From a checkpoint of a small image classifier.
Training: ademamix at rate 0.000385, 13100 steps, batches of 192.
Data: trained on capsule endoscopy frames (Kvasir-Capsule), 42238 training examples.
Rows from block 3 of a small image classifier, named by matrix and row number. Rows with one number belong to one neuron. Each number is 128 + 24 x the weight over its row's rms, rounded and kept within 0 to 255. All counts start at 0. After the name is the row's rms in percent of the matrix's.
Before each neuron's rows are labels from the 100 images, of 14976, where the neuron reaches its highest value: "peak at" is the part of the image that holds the peak. Only what is clearly more common there than usual is listed. The data: capsule endoscopy frames (Kvasir-Capsule).
# fc1: MLP up (model.blocks.3.mlp.fc1.weight, 1024x512), inputs 384-511
# fc2: MLP down (model.blocks.3.mlp.fc2.weight, 512x1024, transposed), outputs 384-511

peak at: bottom left
fc1.748 044 [138 139 131 135 128  94 131 141 165 155 100 123 151 134  92 123  83 138  84  97  84  73 136 120 173 113 143 111  89 156 133 167 156 107 129 105 151  98  90 130 141 128 110 169 133 135 105 120 144 147 118 128 122 191 167 122 111 100 155 142 164 146 125 133 131 125 117 152 148 126 160 136 134 121 136 149 132 123 149  96 148 121 126 112 142 118 114 140 111 144 125 110 134 158 129  87 182 138 108 122 104 134 162 135 115 118 152 138 103 158 134  98  72 136  97 153 155  96 117 152 115 114 147 143 116 161 104 126]
fc2.748 079 [137 109 174 136 173 141 143 174 162 128 122 124 154 127 120 133 114 101 191 135 125 127 103 141 157 159 122 135 119 124 142 149 139 126  98 160  79  87 107 126 102 110 145 150 118 100 137 137 137 122 108 133 146 116 144  99 134 158 128  98 123 115 119 125  96 105  70 105  91 128 114  64 132 152  71 158 174 125  92 129 112 126 148 128 113 107 137 137 135 140 117 104 151 102 132 144 123 138 121 121  67 119  85 159 154 125 138 132 152  82 150 123 138 140 108 133 111  83  96 111  94 132 128 129 170  96 149 157]

peak at: bottom right; middle right
fc1.443 038 [147 107 146 115 118 121 112 129  99 162  92 102 170  82  96 125 130 140 100  99 129 126 142 134 127 153 168 123  90 111 139 155 117 149 140 129 134  96  99 117 129 149  92 146 146 162 179  84 154 151 149 161 104 180 115 126 106 125 122 115 141 106 114 112 142 142 109 128 150 120 113 137 156 153 167 103 123 127 114 134 112 151 126 170 151 159 123 135 147 110 113 121 158 146 157 161 122 143 118 128 130 168  82 135 124  97  89 106 149 124  92  95 113 175 154 133 112 136 156 132 111 113 129  94 140 133 117 106]
fc2.443 076 [117 100 178 107 143 101 139 129 147  99  85 142 130 112 124 130 114 189 128 162 129 147 103 121 134 126 126 156 139 110 146 100  86 118 106 146 126 120 129  69 100 103  93 101 130 132 130 151 111 116 133 169  87 118  65 129 172 127 161 108 119 124 102 113 142 106 132  84 133 139 153 152  90 166 160  94 127 122 149 123 152 121 132 161 126 125 141 116 134 155 117 170 106 190 141 143 136 105 125 150 134  85 156 161  99 122 150  99 113 130 129 117 139 144 119  50 135 108 124 145  84 156 139 119 115 106 156 143]

peak at: bottom right
fc1.356 039 [102 154 157  95 122 106 126 106 103 125 109  60 145 154 147 103 128 126 104 132 181  45 146 178 146 147 151 128 127 126 135 154  97  84 135  97 140  93 126 150 105 129 109 109 109 132 107 143 120  85 137 138 146  94 147  98 161 112 147 108 150 100 133 110  69 124 141 142 186 123 161  84 117 133 152 161 180 108 110  90 170 132 131 180 134 138 116 125 144 126  99 109 193 124 109 126 106 117 127 123  96 151  93 136 128 137 102 111 100 117 108 125 101 186 156 143 128 110 142 110 141 112 112 148 129  94 100 107]
fc2.356 077 [168 110 152 112 129 104 123 133 126  70  80 155 132 132 132 108 115 147 144 125 124 103 124 115 112 155 159 107 143  86 126 146 118 112 140 133 107 123 136 100 161 117 138 108  91 119 129 131  92 106 154 133 137 142 110 115 117 114 129 116 157 132 110 144 136 143 144 132  96 131 125 108 150 162  98 172 152 137 145 144 103 124 123 120 105  71 138 158 141  95 110 104  78 141 138 149 132 160 115 106 133 132  90 157  84 123 123 130 103 133 102 128 108 117 170 109 171 152 133 149 106 125 136 119 113  94 143 159]

peak at: top centre
fc1.611 045 [156 111 158 131 125 109 128 121 107 125 113 102 146 144 147 157  72 144 143  87 146 116 159  90 110 116  75 137 129 166 135  97 137 134 116  99 128 122 150 159 178 136 120 127 105 130 131 104 182 124  75  89 123 151  84 114 170 136 137 146 162 117  87  95 105 138 121 103 171 127 151 143 101 125 121 111 118 117 110  85 145 117 133 149 118  98 135 179 141 145  98 184 132 126 122 139 154 146 138  95 141 130 126 121  73 115 146 144 143 140 172 125  83 151 105 108 105 136 124 123 130 128 124 129 108 121  99 149]
fc2.611 080 [106 114 142 128 147 135 108 150 157 118 102 139 146 108 147 111 124 119 117 119 116 182 128 173 162  98 134 126 110 101  86 120 157 153 137 124 134 114 173 101  84  85 174 121 134 111 186  96 112 151 144 112 131  47 127 132 104 149 169 101 127 112 114 166 109 127 120  72 130 150 115 165 166 131 164 127 131 137 147 136 115 129 162 119 109 170 148 104 107 149  99  61  93 123 112 182 174  91 103  86  98 104 186 104 126 134 124 102 117 118 153 114 123  95 138 121 163 110 152 110 146 123 141 117 150 160 145 107]

peak at: top left
fc1.129 043 [165 165 132 130 123 135 163  70 166  57 172 134 120  96 110 131 111 140  87 108  90 129 137  80 127  99 160  91 121 113 129 145 158 120 154 114 139 114 136 129  92  89 112 159 144 146 122 112 135 173  67 160  89 153  90 164 171 124  98  77 144 135  96 156 103 128 146 125  79 139 152 130 131 148 109 110 101 124 129 137 105  94 113  89 111  96 103 172 110 149 105 130 131 109 120 145 114 150 104  93 134 128 144 125 119 144 155 106 133 151 111 110 170 158 107 153 133  88 154 151  93 147 130 139 130 108 129 142]
fc2.129 077 [175 103 141 105 112 117 152  98 130 122 104 132 128 120 151 108  84 121  66 168 149 111 136 145 186 163 140  98 136 119 159 134 108 108 116 158 140 111 130  77 147 120 163 123 169 113 126 126 107 103 113 122 173 139 145  97 122 129 124 150 108  97 136 147 118 127 127 137 132 130 154  86 109 142 142 158 130 144 121 114 102 129 106 148 165 124 143  81 107 115 115 103 100 101 146 130 174 160 138 104 159  96 156  92 151 135 126 105 112 118 117 129 105 147 134 154 129 146 121 123 146 116 124 121 115  68 116 122]

peak at: top centre
fc1.662 039 [151 140 133 111 116 143 148 157 123 129 171 117 123 140 109 146 158 131  75 143 123  93 143 136 102 132  77  95 130 124 148 124 121 105 141 113 138 127 143 133 120 140 128 192 141 154 133 143  86 118 132 135 154 161 142 151 124 147  80 155 124 151 156 118 109 124  98 110 149  90 155 147 148 100 168 142 163 171 115 132 149 146  99 136 158 132  70 154 109 126  97 135 170 119 114 116 140 143  86  96 146 123 105 123 137 146 108 144 102 116 100 123  88 147 116 113 132 106 119 121 126 171 116 132 124 123 125 129]
fc2.662 070 [119 119 119 150 106 157 136 134 145 133 105 134 147 128 116 138  96 128 127 155 108  96 165 156 147 117 158 111 129  99 113 161 167 103 145 151 128  86 172 133 162 123 126 140 121 144 135 136 166  88 130 128 133 104 107  92  84 123 128 127 129 103 113  90 106  91 137 142 133 132 136 113 157  65 131 145 133  78 126 154 132  81 144 117 172 138  88 146 121 102 179 156 133 115 159 145 158 145 145  86 169 138 131 139 154 123 141 132  88 147 131 132 159 132 142 153 147 174 152 115 128 134 150 104  99 139 110 106]

peak at: top centre
fc1.274 037 [102 124 146 110 134 113 163 142 120  49 124 126 118 125 105  97 101 131 130 139  94 126 134 106 112 128 133 136 121 136 130 114 142 146 145  83 108 144 118 127  87 137 122 137 134 132 119 159 104 127 120 132 143 131 121 179 125 137 120 113 129 114 135 140 119 128 152 118 117 129 139 104 104 123 101 116 141 126 152 152 158  86  98 144 124 127 125 148 122 145 115 183 165 117  98 104 132 145 110 162 136 123 164 121 124 139  83 132  81 135  83 135 161 112 151 137 144 147 128 125 132 119 119 131 134 186 134 134]
fc2.274 062 [ 83  98 139 154 147  87 111 119  82 151 166 151 123 118 102 105 119 124 121 136 102 103 111 130 147 139 113 129 139 103 104 128  75 110 158 109 117 130 127 131 143 102 162 154  99 149 119 138 112 135 161 131 121  81 149  86  98 109 105 145 133 161 144 120 113 111 122 151  98 166 150 114 145 121  97 164 119 115 152 104 118 133 135 136 122 142 145 157  97 175 159 124 137 127 138  86  93 146 107 139 111 185 115 155 117 136 152  94 139 125  86 128 111 102 179 113 149 128 158 126 168 124 109 103  99 128 183 155]

peak at: top right; top left
fc1.359 036 [177 152 148 104 115 147 113 111 138 121 160 126 173 124 151 142 141  95 105 135 116  85 106  90  86 106 104 135 144 120 142 163  97 118 115 121 116 114 125 125 170 189 101 144 116 135 140 109 130 140 134 128  91 106 154 128 152 132 108 151 141 118 149  99 177 124  91 102 158  92 120  86 120 116 140 184 116 148  92 180 138  89 170 103 164 126 141 116 133 138  77  95 110 116 136 107 145 142 127 140 114 109 116 114 153  90 125 136 103 129 120  52 151 147 172 133 141 108 152 110 103 122 111 139 132 107 123 131]
fc2.359 066 [121 131  98 151 109 182 127 110 112  87 122 140 136 106 146 134 123 127 146 119 127 183 151  96 124 118 135 139 140 140 112 156 142 143 136 114 121 117 136  96 123 127 149 142 165 123  87 110 155 104 177 148 162 134 118 136 131 109 107 118 153 141 114 140 109 120 144 144 189 129 104 132 136 129 158 117 134 160  68 149 113 115 146 139 132 136 119 121 119 152 131 112 124 119 157 102 136 149 121 127 114 110 117 125 166 113 162 121 144 128 151 109 122  86 162 112 123 127  81 141 120 136 109 155 133 122  74 120]

peak at: top right
fc1.25 036 [154 114 163  63 174 146 176  92 102 113 105 101 116 114 156 131 103 119 164 114 145 106 144 132 154 153 132 128 153 107 152 124 150  97 121 113 167 107 173 142 107 153 132 139 171 137 145  80 100 102 150 147 149 118 113 105 132 146 156 104 125 113 140 154 152 129  86  96 132 112 168 116 104  93 135 126  87 122 114 150 103 127 166 145 177 113  79 145 156 121 113 133 122 100 125 127 134 122 127 137 183 106 116 107 107 143 173 138 184 137 159 137  96 140 118 154 101 129 124  83  91 163  94  99 113 143 137 104]
fc2.25 069 [107 118  99 136 115 175 129 124 116 121 120 120 124 149 131 136 108 153 109 119 145 135 145 137  95 113 146  95 101 157 129 167 132  78 150 121 109 138 138  93 123 168 107 130 164 128 140  82 120 110 110 156 142  98 131 120 142 116 135 157  99 101 153  91 158 132 104 154 136 146 141  97 158 123 114 140 170 134 162 101 127  91 110 110 150 131 129 130 152 108 139 181 106 102 149 108 141 144 141 103 123 171 145  96 157  95 105 109 176 126 140 162 154 154  89 131 151 130 130 113 153 114 165 127 137  99  71 110]

peak at: middle left
fc1.184 044 [ 90 123 146 128 148 108 144 136 152  91 179 113 116 127  94 151  91 169 103 138 166 181 135 152 130 139  87 114 146 166 141 132  98 162 149 124 117 107 122 144  66  99 136 184 119 134 117 134 143 139 102 129 122 105 139 190 156 112 124 147 154 105 107 145  97 127 145 133 140 120  98 148 157 107  97 116 113 109  99  89 130  98 125 120 133 140 154 122 108 130 123 129 150 134 127 147 120 146 112 174 120 157  91 135 115 149 104 160 134 105 131 129 105 120 162 139 103 110 151 139 137 110 128 141 171 102 109 169]
fc2.184 084 [147  90 158 148 101 140 106 131  95 134 195 103 142 159 154 144  73  74  94 183 170 109 142  89 153 155 104 121 107 115 120 133 149 101 101  79 157 137 110 130 111 177 124 135 110 122 124 117 150 141 140 132 135  93 149 118  94 139  90  94 142 123 139 107 153 147 134 119 129 105 103 150  86 109 125 118 130 132 131  77 117 106 183 118 100 117 173 179 125 155 125  68 111  96 128 156 163 117 106 139 195 124 120 143  87 140 110 135 159 146  84 146 139 115 130  72 156 141 152 105 123 165 100 141 134 117 109 143]

peak at: bottom left
fc1.515 041 [123 142 159 146 138 130  87  95 116  40 168 123 121 138 148  84 101 125 156  72 144 111 121 136 103 103 145 122 140  83 122 131 148 146 110 120 117 116 164 143 130 120  99 131  66 149  99 177 125 154  68 153  92 164 124 123  97 125 173 140 139 103 124  94 106 132 106  92 133 116 145 169 106  85 121 136 103 127 124 105 132 146 145 117 122 110  93 106 125  72 121  90 108 141 161 147 130 132 113 100 160 120 141 153 108 146  79 130 132 108 106 119 136 175  80 170 118 108 114 117 114 153 158 125 134 138 135 141]
fc2.515 072 [146 107 140 138 202 131 152  77 123 137 128 114 158 139  96 159  99 123  99 148 162 143 170 140 170 118 114  85 122 108 165 123 153  77 131 124 108 135 152 165 115 104 169 145 110 109 102 110 134 124 146 135  75 146 136 154 169 142 120 150 120 120 154 123 135 131 152 165 106 181 146  93 153 152 138 139 156  98 108 102 115 152 144 129 110 164 110 152 138  96 158 120 159 111  95 101 122  93 180 147 121 154  93 111 168 147 163 135 119 120 136 137  75 151 127 137 100 133 129  91 119 140 113 105 129 110 100 100]

peak at: top left
fc1.763 036 [145 147  99 164  99 124 107 128  95 100 188  78 158 102 120 101 124 133 155 156 126 137 141 132  68 140 121 125 189 155 114 163 138 177 131 149 112 144 179 159 105 131 126 144 117 127 158  90 137 179 123 118 120  93 168 104  96 146 140 126  91 136 119 138 159 174 140 146 138 129 135 107 130 110 142 111 112 199 117 109  81 127 128 127 101 150 159 108 101 127 147 145  83 149 138 140 152 147 153 151 112 114 150 160 109 121 101 102 152 101 141 151 111 110 134 121 143 128 108 140 101 130 151  72 108 161  83  86]
fc2.763 071 [115 125 160 164 117 129 145 144  97 104 162  80 130 103  90 152 144 137 152 107  92 145 119 115 154 119 125 145 129 181 107 161 151 121 127 127 110 139 160 165 110 199 120 123 151 125 108 131 175 131 125 112 134 115 137 129 175 138 149 122 144 133  84 155  89  97 121 124 113 162 103 152 107  97 141 104 160 133  97 125 100  88 139  92 134 152 141 177 155 142 144 108 107 160 143 110 113 136 160 129 109 126 125 125 153 138 146 135 130 134  80 113  97 139  90 130 142 125  80 145 136 173 112 154 166  81 138 146]

peak at: top right
fc1.707 043 [112 171 127 167 103  92  93 123 112 136 131 113 127 105  57 123 115 118 130 140 146 119 133 127 109  90 154 127 131 132 111 127 122 204 129 118  78  94 113 176 144 100 125 169 128 151 116 155 172 116 110  96 157 137 143 100 123 114 167 141 157 150 104 128 133 124 126 139 166 107 115 130 135  94 136 102 123 147 118 126 134 153 135  55 138 120 100 116  65 136 132 153 174 145 121 108 152 145 117 122 136 126 138 136 161 143 134 146 105 144 183 137 135 114 105 101 103 146 189 105 110 179 170 157 110 169 135  83]
fc2.707 083 [137 120 103 124 134 112 120 107 115 122 102 152 130 159 160 134 137 135 121 136 140 135  92  95 114 163 138 117 156 128  96 147 108 180 153  95 136  98 139 117 141 108 133 158 128 132 108 124 160  85 139 127 166  99 111 116 114 106 139 136 151  92 133 123 131 127 145 171 141 121 176 140 156 162 175 182 145 100 149 156 111 134 114 133 115 117 175 144 136 107 122 140 156 120 147 138 126  84 132  89 162 167 167 146 113 112 110  87 119  93 144  87 103  84 127 118 174 161 112 105 126 109 151 129 107 151 152  86]

peak at: bottom right
fc1.241 055 [117 101 146 125 135 118 140 145 119 137 127 136 104 137 121 129 124  76 146 121 134  92 120  79 114 155 117 106  87 138 123  98 140 123 160 109 124  92 101 158 121 164 125 112 109 169 108 151  95 126  96 120 115 117 134 101 101 102 167 132 110 111 140 113 138  86 135 150 112 110 119 159  99 140 166 115 141 134 177 101 164 110 129  96 116 120 105 122  94 136  74 113 155 128  83 138 141 168  84 130 147 104 140 125 138 166 123 134  73 177 144  91 137 119 142 114 149 123 156 105 132 140 136 143 134 149 160 158]
fc2.241 106 [ 75 117 140 117 121 119 123 131 147 143 128 108  83 158  87 163 104 138 109 123 175 142 143 113 130 147 126 157 108 146 181 131 190 117 128 169 158 154 128 102 102 151  83 142 128 124 111 179 111 151 147 118 136 124 129 114 101 111 132 158 115 158 165 133 136 175 151 119 112 130 123 122 123 152 155 198 167 140 145  93 133 173 146 120 111 200 189 138 126 160 100 136 112 134 117 160  88 143 116 114 152 157 103 165  85 166 119 117 137 138 104 137 147 108 110 141 155 112 145 120 106 156 140 148 129 110 141 147]

peak at: middle left
fc1.519 043 [144  39 144 140 118 106 113 140 112 134 146 123 124 105  85 167 156 128 125  98 173 155 135 116 143 116  78 113  91 141 132 106 139  92 128 109 127  86 103 126 106  95 122 127 123 140  77 137 142 160 108 131 125 175 112 136 163 137 132 151 102 154 131 123 164 111 163 140 187 146 106 142 127 137 108  88 147 112 150 136 152 117 143 110 125  97  97 139 135  87 105 134 151 130  75 152 175 140 131 120 190 100 139 122 161 168  85 136 106 144 142  68 155 152 139 122 100 134 133 127 116 167 150 157 114 140 125 120]
fc2.519 075 [136 144  97 152  73 117 119  95 147 121 110 146 110 108 122 141  96 115 114 151 144 119 122 141 141 178 143 118 107 135 139 134  84 113 108 139  93 136  93 108 197 143 143 105 121  68  66 136  59 102 139 127 139  82  88 165 108 138 162 112 210 145 149 125 135 146 146 125 107 136 132 106 175 137 115 158 153 124 108 134 106 156 112 127 164  92 117 169 117 137 112 153 154 147 141 155 134 174 159 136 121 135 172 151  93  91 139 108 125 159 161 122 173 173 123 114 142 158 132 112 152 134 139  97 159  94 105 117]

peak at: top left
fc1.613 040 [108  72  75 126 124  86 118 172 146  89 181 162 149 166 116 132 120 121 128 114 134 153 152 102 157 190 157 120 136 139 144 130 167  92 132 125 121 129 138 174 106  74  89 103  94 169  91 123 132 196 123  97 123 131 131 159 132 132 140 131 111 117  88 155 131 140 159 144 140 148 133 144 129 136 125 155 148 127  92 164 195  93 157 158 110 115 126 112 116 145 129 150 138 166 114 152 179 155 109 120 149  97 120 126 111 150 167  92 150 134 125  93 151 159 132  98 113 127 156  92 154 137  79 160 123 105  58 174]
fc2.613 072 [138  81 103 101  95 125 140  94 114 119 141 125 118 112 140 123 118 145 147  78 222 139 101 104 123  95 123  87 133  99 120 162 103 120 124 102  77 130 109 112 105 109 150 153 151 110 127  97 114 123 144 114 132 132 103 201 135 144 159 124 128 111 109 107  90 100 143 110 180 105 127 166 108 139 142 132 114  88 118 127 133  96 120 115 156 143 151 131 134 159 132 152 123 137 114 142 159 110 120  98 152 137 127 135 103 111 166 135 126 113 160  99 101 126 115 145 112 144 136 136 118 127 113 149 125 108 144 110]

peak at: top centre
fc1.156 037 [ 93 146 145 152 146 120 126 139 148 154 119 117 102 128 138 134 105 144 129 103 187 119 131 147 127 116 127 121 130 148  99 130 138 122 111 115 118 132 133 106 139 137  89 135 143 146 159  99 142 101 108  90 153 143 148 168  92 190 161 143 153 112 159 121 122 170 139 114 148  90 149 125 118 100 171 146 116 132  95 129 125 114 135 135 135 142 110 155 168 227 108 147 140 146 120 167 172 190  91 177 149 103 108 127  83 127 103 101 112 178 139 126 100 106 141 126 164  70 148 133 152 156 129 119 124 159 121 138]
fc2.156 071 [128 122 127 139 126 124 111 138 126 132 111 142 157 136 114 112 166 143 164 103 170  82 147 147 139 116 119 127 105  86 180 147 106  95 171 156 133 107 145 106 126 127 139 104 116 135 104 130 107 119 136 112 121  83 111 149 143 158 109  88 111 106 152 134 105 178 101 166 132 161  98 143 108 143 124  84 128 155 129  93 146 116 128 124 102 112 120 121 154 110 149 175 133  85 119 117 124 125 144 132 113 119 161 154 173 163 127 139 151 126 157 111  74 191 130 189  78 116 123 163  85  73 101 128 149 161 119 107]

peak at: top right
fc1.55 039 [113 110 104 120 116  84 179  95 124  99 145 145 129 117 137 123 127  81 181 158 139 109 178 122 144 102 130 117 100 120 118 140 184 135 155 131 107 145 114 168 150 128 123 170 133 142 111 107 122 165  93 109 120 103 131 132 182 130 112  81 175 141 141 161 121 142 135 164 177  98 157 142 106 127  98 135 143 143  75 134 122 106  96  88 110  88 128 129 122 111 105 109 109 116 124 144 149 137 109 155 122 130 131 125 108 119 135 136  74 137 172  98 126 129 152 158 166 150 157 117 154 120 118 134 142 131 153 141]
fc2.55 070 [118 111 156 178 144 143 121 129 162 149 128 118 134  63 128 111 119 116 119 116 117 128 125 106 144 127 136 126 129 125  90 136 147 131 145 152 118 145 136 126 104 112 101 173 150 113  97 123 194 128 138 101  91 139 108  96  98 146 134 137 130  89 160 149 134  92 114  93 148  94 126 116 142  82 139 144 143 137 119 112  79 142 112 102 122 139 132 168 132 136 100 134 135 102 173  79 120  84 142 161 137 131 128 101 141 116 101  97 158 103 130 149 118  90 107 129 143  86 157 134 134  98 112 143 128 137 111  70]

peak at: bottom right
fc1.601 040 [112  91 113 142 183 118 125 103 120 130 132 137 124 104  73 139  92 129 131 153 161 161 146 121 145 112 166 124 126 109 131 136 106 172 144 105 144  98 123 125 129 119 132 129 132 154 152 159 156 135 159  71 126 155  95 161 119 106 151  94 152 131 145 160 102 118 107  87 136 119 171 159 155 159 116 141 150  95 163 103 109 130 115 161 157  96 121 125 128 100 145 112  99 107 146 138 135 142 131 178 128  88 117 195  80 148 140 122  88  97 127 123  97 132  99 120 118 114 148 126 122 120 103 151 110 173 100  96]
fc2.601 073 [123  87 146  68 106  78 114 128 130  85 145 117 118 106 168 121  96 120 141 136 133 141 109 151 111  96 126 169 112 141 108 169 107 108 111 127 143 150 108 131 108 115 122 114 169 124 145 101 132 130 153 161 189 127 141 143 117 128 117 152 122 154 107 101 178 150  94 100 156 112 111 130 123 173 153 156 164 128 119 149 112 138 131 152 117 132 145 112 123  94 122 115 149 128 151 170  81 157 102 123 134 140 151 123 135  97 104  97 142 133 130 127 146 113 155 147  97 159 146 128 123 150 124 143 131 121 101 179]

peak at: bottom left; top right
fc1.39 038 [161 125  77 135 148 130 142 121 129  96 134  94 127 127 129 138 123 149 110  97 115 101 174 110 173 165  78 102  76 138 123 151 138  85 135 136 111 102 148 151 111 133  75  98 129 122 133 109 127 122 162 139 111 172 124 130 183 168 121  93 125 111 144 132 129 146 130 114 122 147 135  83 130 139 151 123  91  90 166 148 124 157 127 164 121 111  82 142 159 182 127 111 131 164 114 155 141 149 103 112 101 143 162 156 113 135 151 128 131 139 104 136 120 122 145 108 125 130 149 149 117 118 131 141 119 153 130 123]
fc2.39 069 [ 95 111 136 162  79 131 141 118 121 103 143 135 121 113 119  61  98 154  74 162 179 135 157 125 149 106 105 143 168 148 122 160 137 141 137 138 146 139 131 103 113 162 124  91 115  91 101 157  98  93 127 148 126 100 135  87 110 114 125 126 150 140 138 109 164 124 146 120 128 150 156 101 139 148 148 106 137 152  99 141 137 129 111 104 115 146  97 130 134 127 154  89  92 174 126 132 140 126 165 138 157 106  95 167  95 135 127 128 159 149 146 153 143 123 135 136 129 167 160 104 137 109 169 127 111  99 104 124]

peak at: bottom right
fc1.569 037 [142  93 121 110 104 106 119  80 124 145 148 159 124 134 121 155  87  76 119 141 199  95  82 113 127  83 123  88 169 136 132 182 123 115 119  68 142 138  99 145 109  88  57 113 137 141 132 129 127 126 140 108 150 130  82 138 133 118 147 133  97  97 109 133 123 125 112 105 143 142 121  86  78 133 104 107 126 127 114 131 146 120 150 129 134 133  91 118 145 148 141 137 156 143 111  91 135 174 126 134 156  68 127 147 130  92 165 121 139 122 130 146  99 149 159 147 152 132 161 108 141 143 128 155 128  97  47 115]
fc2.569 072 [140 155 125 167  92 101 129 164 149 139 102 114 132 116 121 106 120 131 160 145 131  92 137 101 177 160 148 123 119  85 151 149 113 127 131 128 118 137 148 113 158 105 154  66 117  90  97 103 116  99 168 176 141 104 135 126 140 146 137  74 141 141 141 135  86 122 135 131 131 149 137 127 141 129 110 174  93 126 156 148 143  94 164 126 170 128 138 118 124 114 138 104 137 123 119 125 155 149 185 124 121 110 157 152 123 125 120 128 123  96 147 102  90 109 141 163 101 126 137 160 108 130 118 127 121 123 143 130]

peak at: bottom left
fc1.102 038 [131 119 168  77 115 119 161  98 123  92 180 135 126 135 111  97 127  97 107 146 129 155 141  70 155 143 114 140 112 159 164 130 100 137  88 142 121 115 134 107 167 138  94 102 123 145 121 134 172 149 114 161 108 156 149 137  88 111 170 142 131  93 127 123 135 140  80 142 141 191 100 149 115  90 182 102 114  95 123 140 163 117 136 125 115 127 111  95 119 162 142  99 130 106 125 122 133 142 104 162 151 155 141 182 116  85 126 135 100 128 141  96 134 126 160 143  98 143 167 110 127 134 146 146 173 103 113 193]
fc2.102 069 [114 114 140 108 156 118 127 133 116 143 168  98 101 145 135 144  83 129 161 115 134 139 146 117 120 143 126 128 132 105 123 154 152  78 138  88 151 160 128 151 142 122 132 136 135 141 158 102 158 133 160 172 129 118  90 148 137 144 168 156  98 128 157 150 130 109 123 132 142 128 129  86 102 110 147 154  88 164 145  98 141 113 131 146 119 124 122 125 112 156 147 168  88 124 147 145 121 111 116 157 132 150  89 116 178 155 102 107 107 109 121 145 109 180 137 166 144 114 146 116 150  89 116  95 143 119 130 152]

peak at: top centre
fc1.231 045 [156 143 126 144 155 148 106 117 106 118 126 109  94  89 119  84 106 110  96  98 160 122 147  78 116 144  82 123 123 118 128 120 131 100 157 138 169 160 120 154 137 132 104 120  76 142 132 104 130 115  96 126 133 190 144 120 125 124 137  82 141 130 127 134 167  99 115 113 140 127 146 148  75  97 161 196 109 143 122 125 146 137 129 129 151 111 128 173 138 158 116 133 149 180 103 131 173 162 106  89 152 128 103 147 107 155 145 152 116 115 137 136 153 134 163 121 138  90 161 167 126 118  86 111 129 141 124 154]
fc2.231 078 [106 144 141 105 144 103 118 137 149 135 126 105 144 134 130 117 152 112 125 111 127 121 163 157  72  90 128 154 118 123  99 174 165 117 120 138 105 143 149  57 122 150 109  97 178 116 122 121 136 164 133 131  92  93  93 148 152 139 162 162 111 101 136 118 120 170 133 120 121  81 106 119 132 155 117  95 132 143 134 129 119 115 142 117 115 152 153 151 119 120 133 148  85 129 161 153 118 117 117 128 145 117 132  87 154 132 119 141  69 115 130 145  85 108 117 112 166 138 129 142 108 166 116 121 144 133 122  86]

peak at: bottom right
fc1.344 038 [113 115 132 127 141 130 170 121  97 119 110 149 164 112 135 146 118 125 116 111 131 147 137  82 135 140 152 114 101 171 133 111 156 142 134 150 139 130  83 103  80 138  91 109 152 146 126 127 144 177 128 141 109 190  96 111 122 108 103 121 188 102 123 181 100 123 122 141 105 121 102 167 122 109 153 150  79 129 110 132 130 143 134 115 129 122 119 127 167 120 117 171  96  76 157 120 178 152  65 145 116 139  89 139  73 129 142 139 140 132  64 125 152 123  72 123 143 137 145 114 133 107 130 153 140 107 119 164]
fc2.344 065 [141 154 145 155  59 121 146 120 102 105 130 108 115 106 123 121 152 175 136 107 141 104 129 104 144 124 133 116 120 144 155 131 166 129  80 111 128 120 134  98 147 148 141 108 142 118 126 161 124 155 141 100 129 157 150 155  84 115 174 100 103 105 122 121 115 121 183 100 142 155 142 145 112 109 148 128 108  86 128 113 129 137 133 154 120 156 118 146 132 133 109 148 120 141 148 122 138  92 111 108 165 117 129 119 142 108 131 131 146 173 100  98  82 148 148 159 153 118 138 132 115 134 158 132 139 131 145 137]

peak at: bottom right; bottom left
fc1.147 037 [ 94 101 106 119 113 120 107 115 127 130 151  77 122 137 115 160 168  87 125  92 137 125 125 134 152 124 147 126  90 158 143 173 156 160 151 155 138 117 139  73  82 152 135 122 106 158 122 106  90  88 152 144 158 132 121 135 145 124 111 122 147 144 136 121  91 114  96 103 142 132 152  75 103 151 116 138 132 130 116 127 117  83 155  94 108 103 113 155 126 129  79 147 129 132 118 125 116 159 146 138 133 135 102 128 121 104 104 149 145 132 127 142  81 121 151 117 147  98 109 108 113 133 134 122 132 133 164  95]
fc2.147 070 [147 150 125 112 105  75  94 122 160  94  98 150 109  93 142 106 112 129 148 159  96 120 123 111 138 148 124 138 153 108 155 160 107 112 136 161 144 152 133  86 160 127 160 119 142 128 111 106 167 105 133 119 144 155 126 184 125 121 162  97 165 127 124 142 134 131 122 111 139 138 162 157 119 160 120 175 117 115  89 130 140 125  89 135 164 136 108 144 105 147 140 119 119 189 107 107 149 139 115 115 140 112 126  96 137 141 108  83 126 142 154 142 144 121 108 106 135 136 147 111 149 137  73 111 137 132 114 129]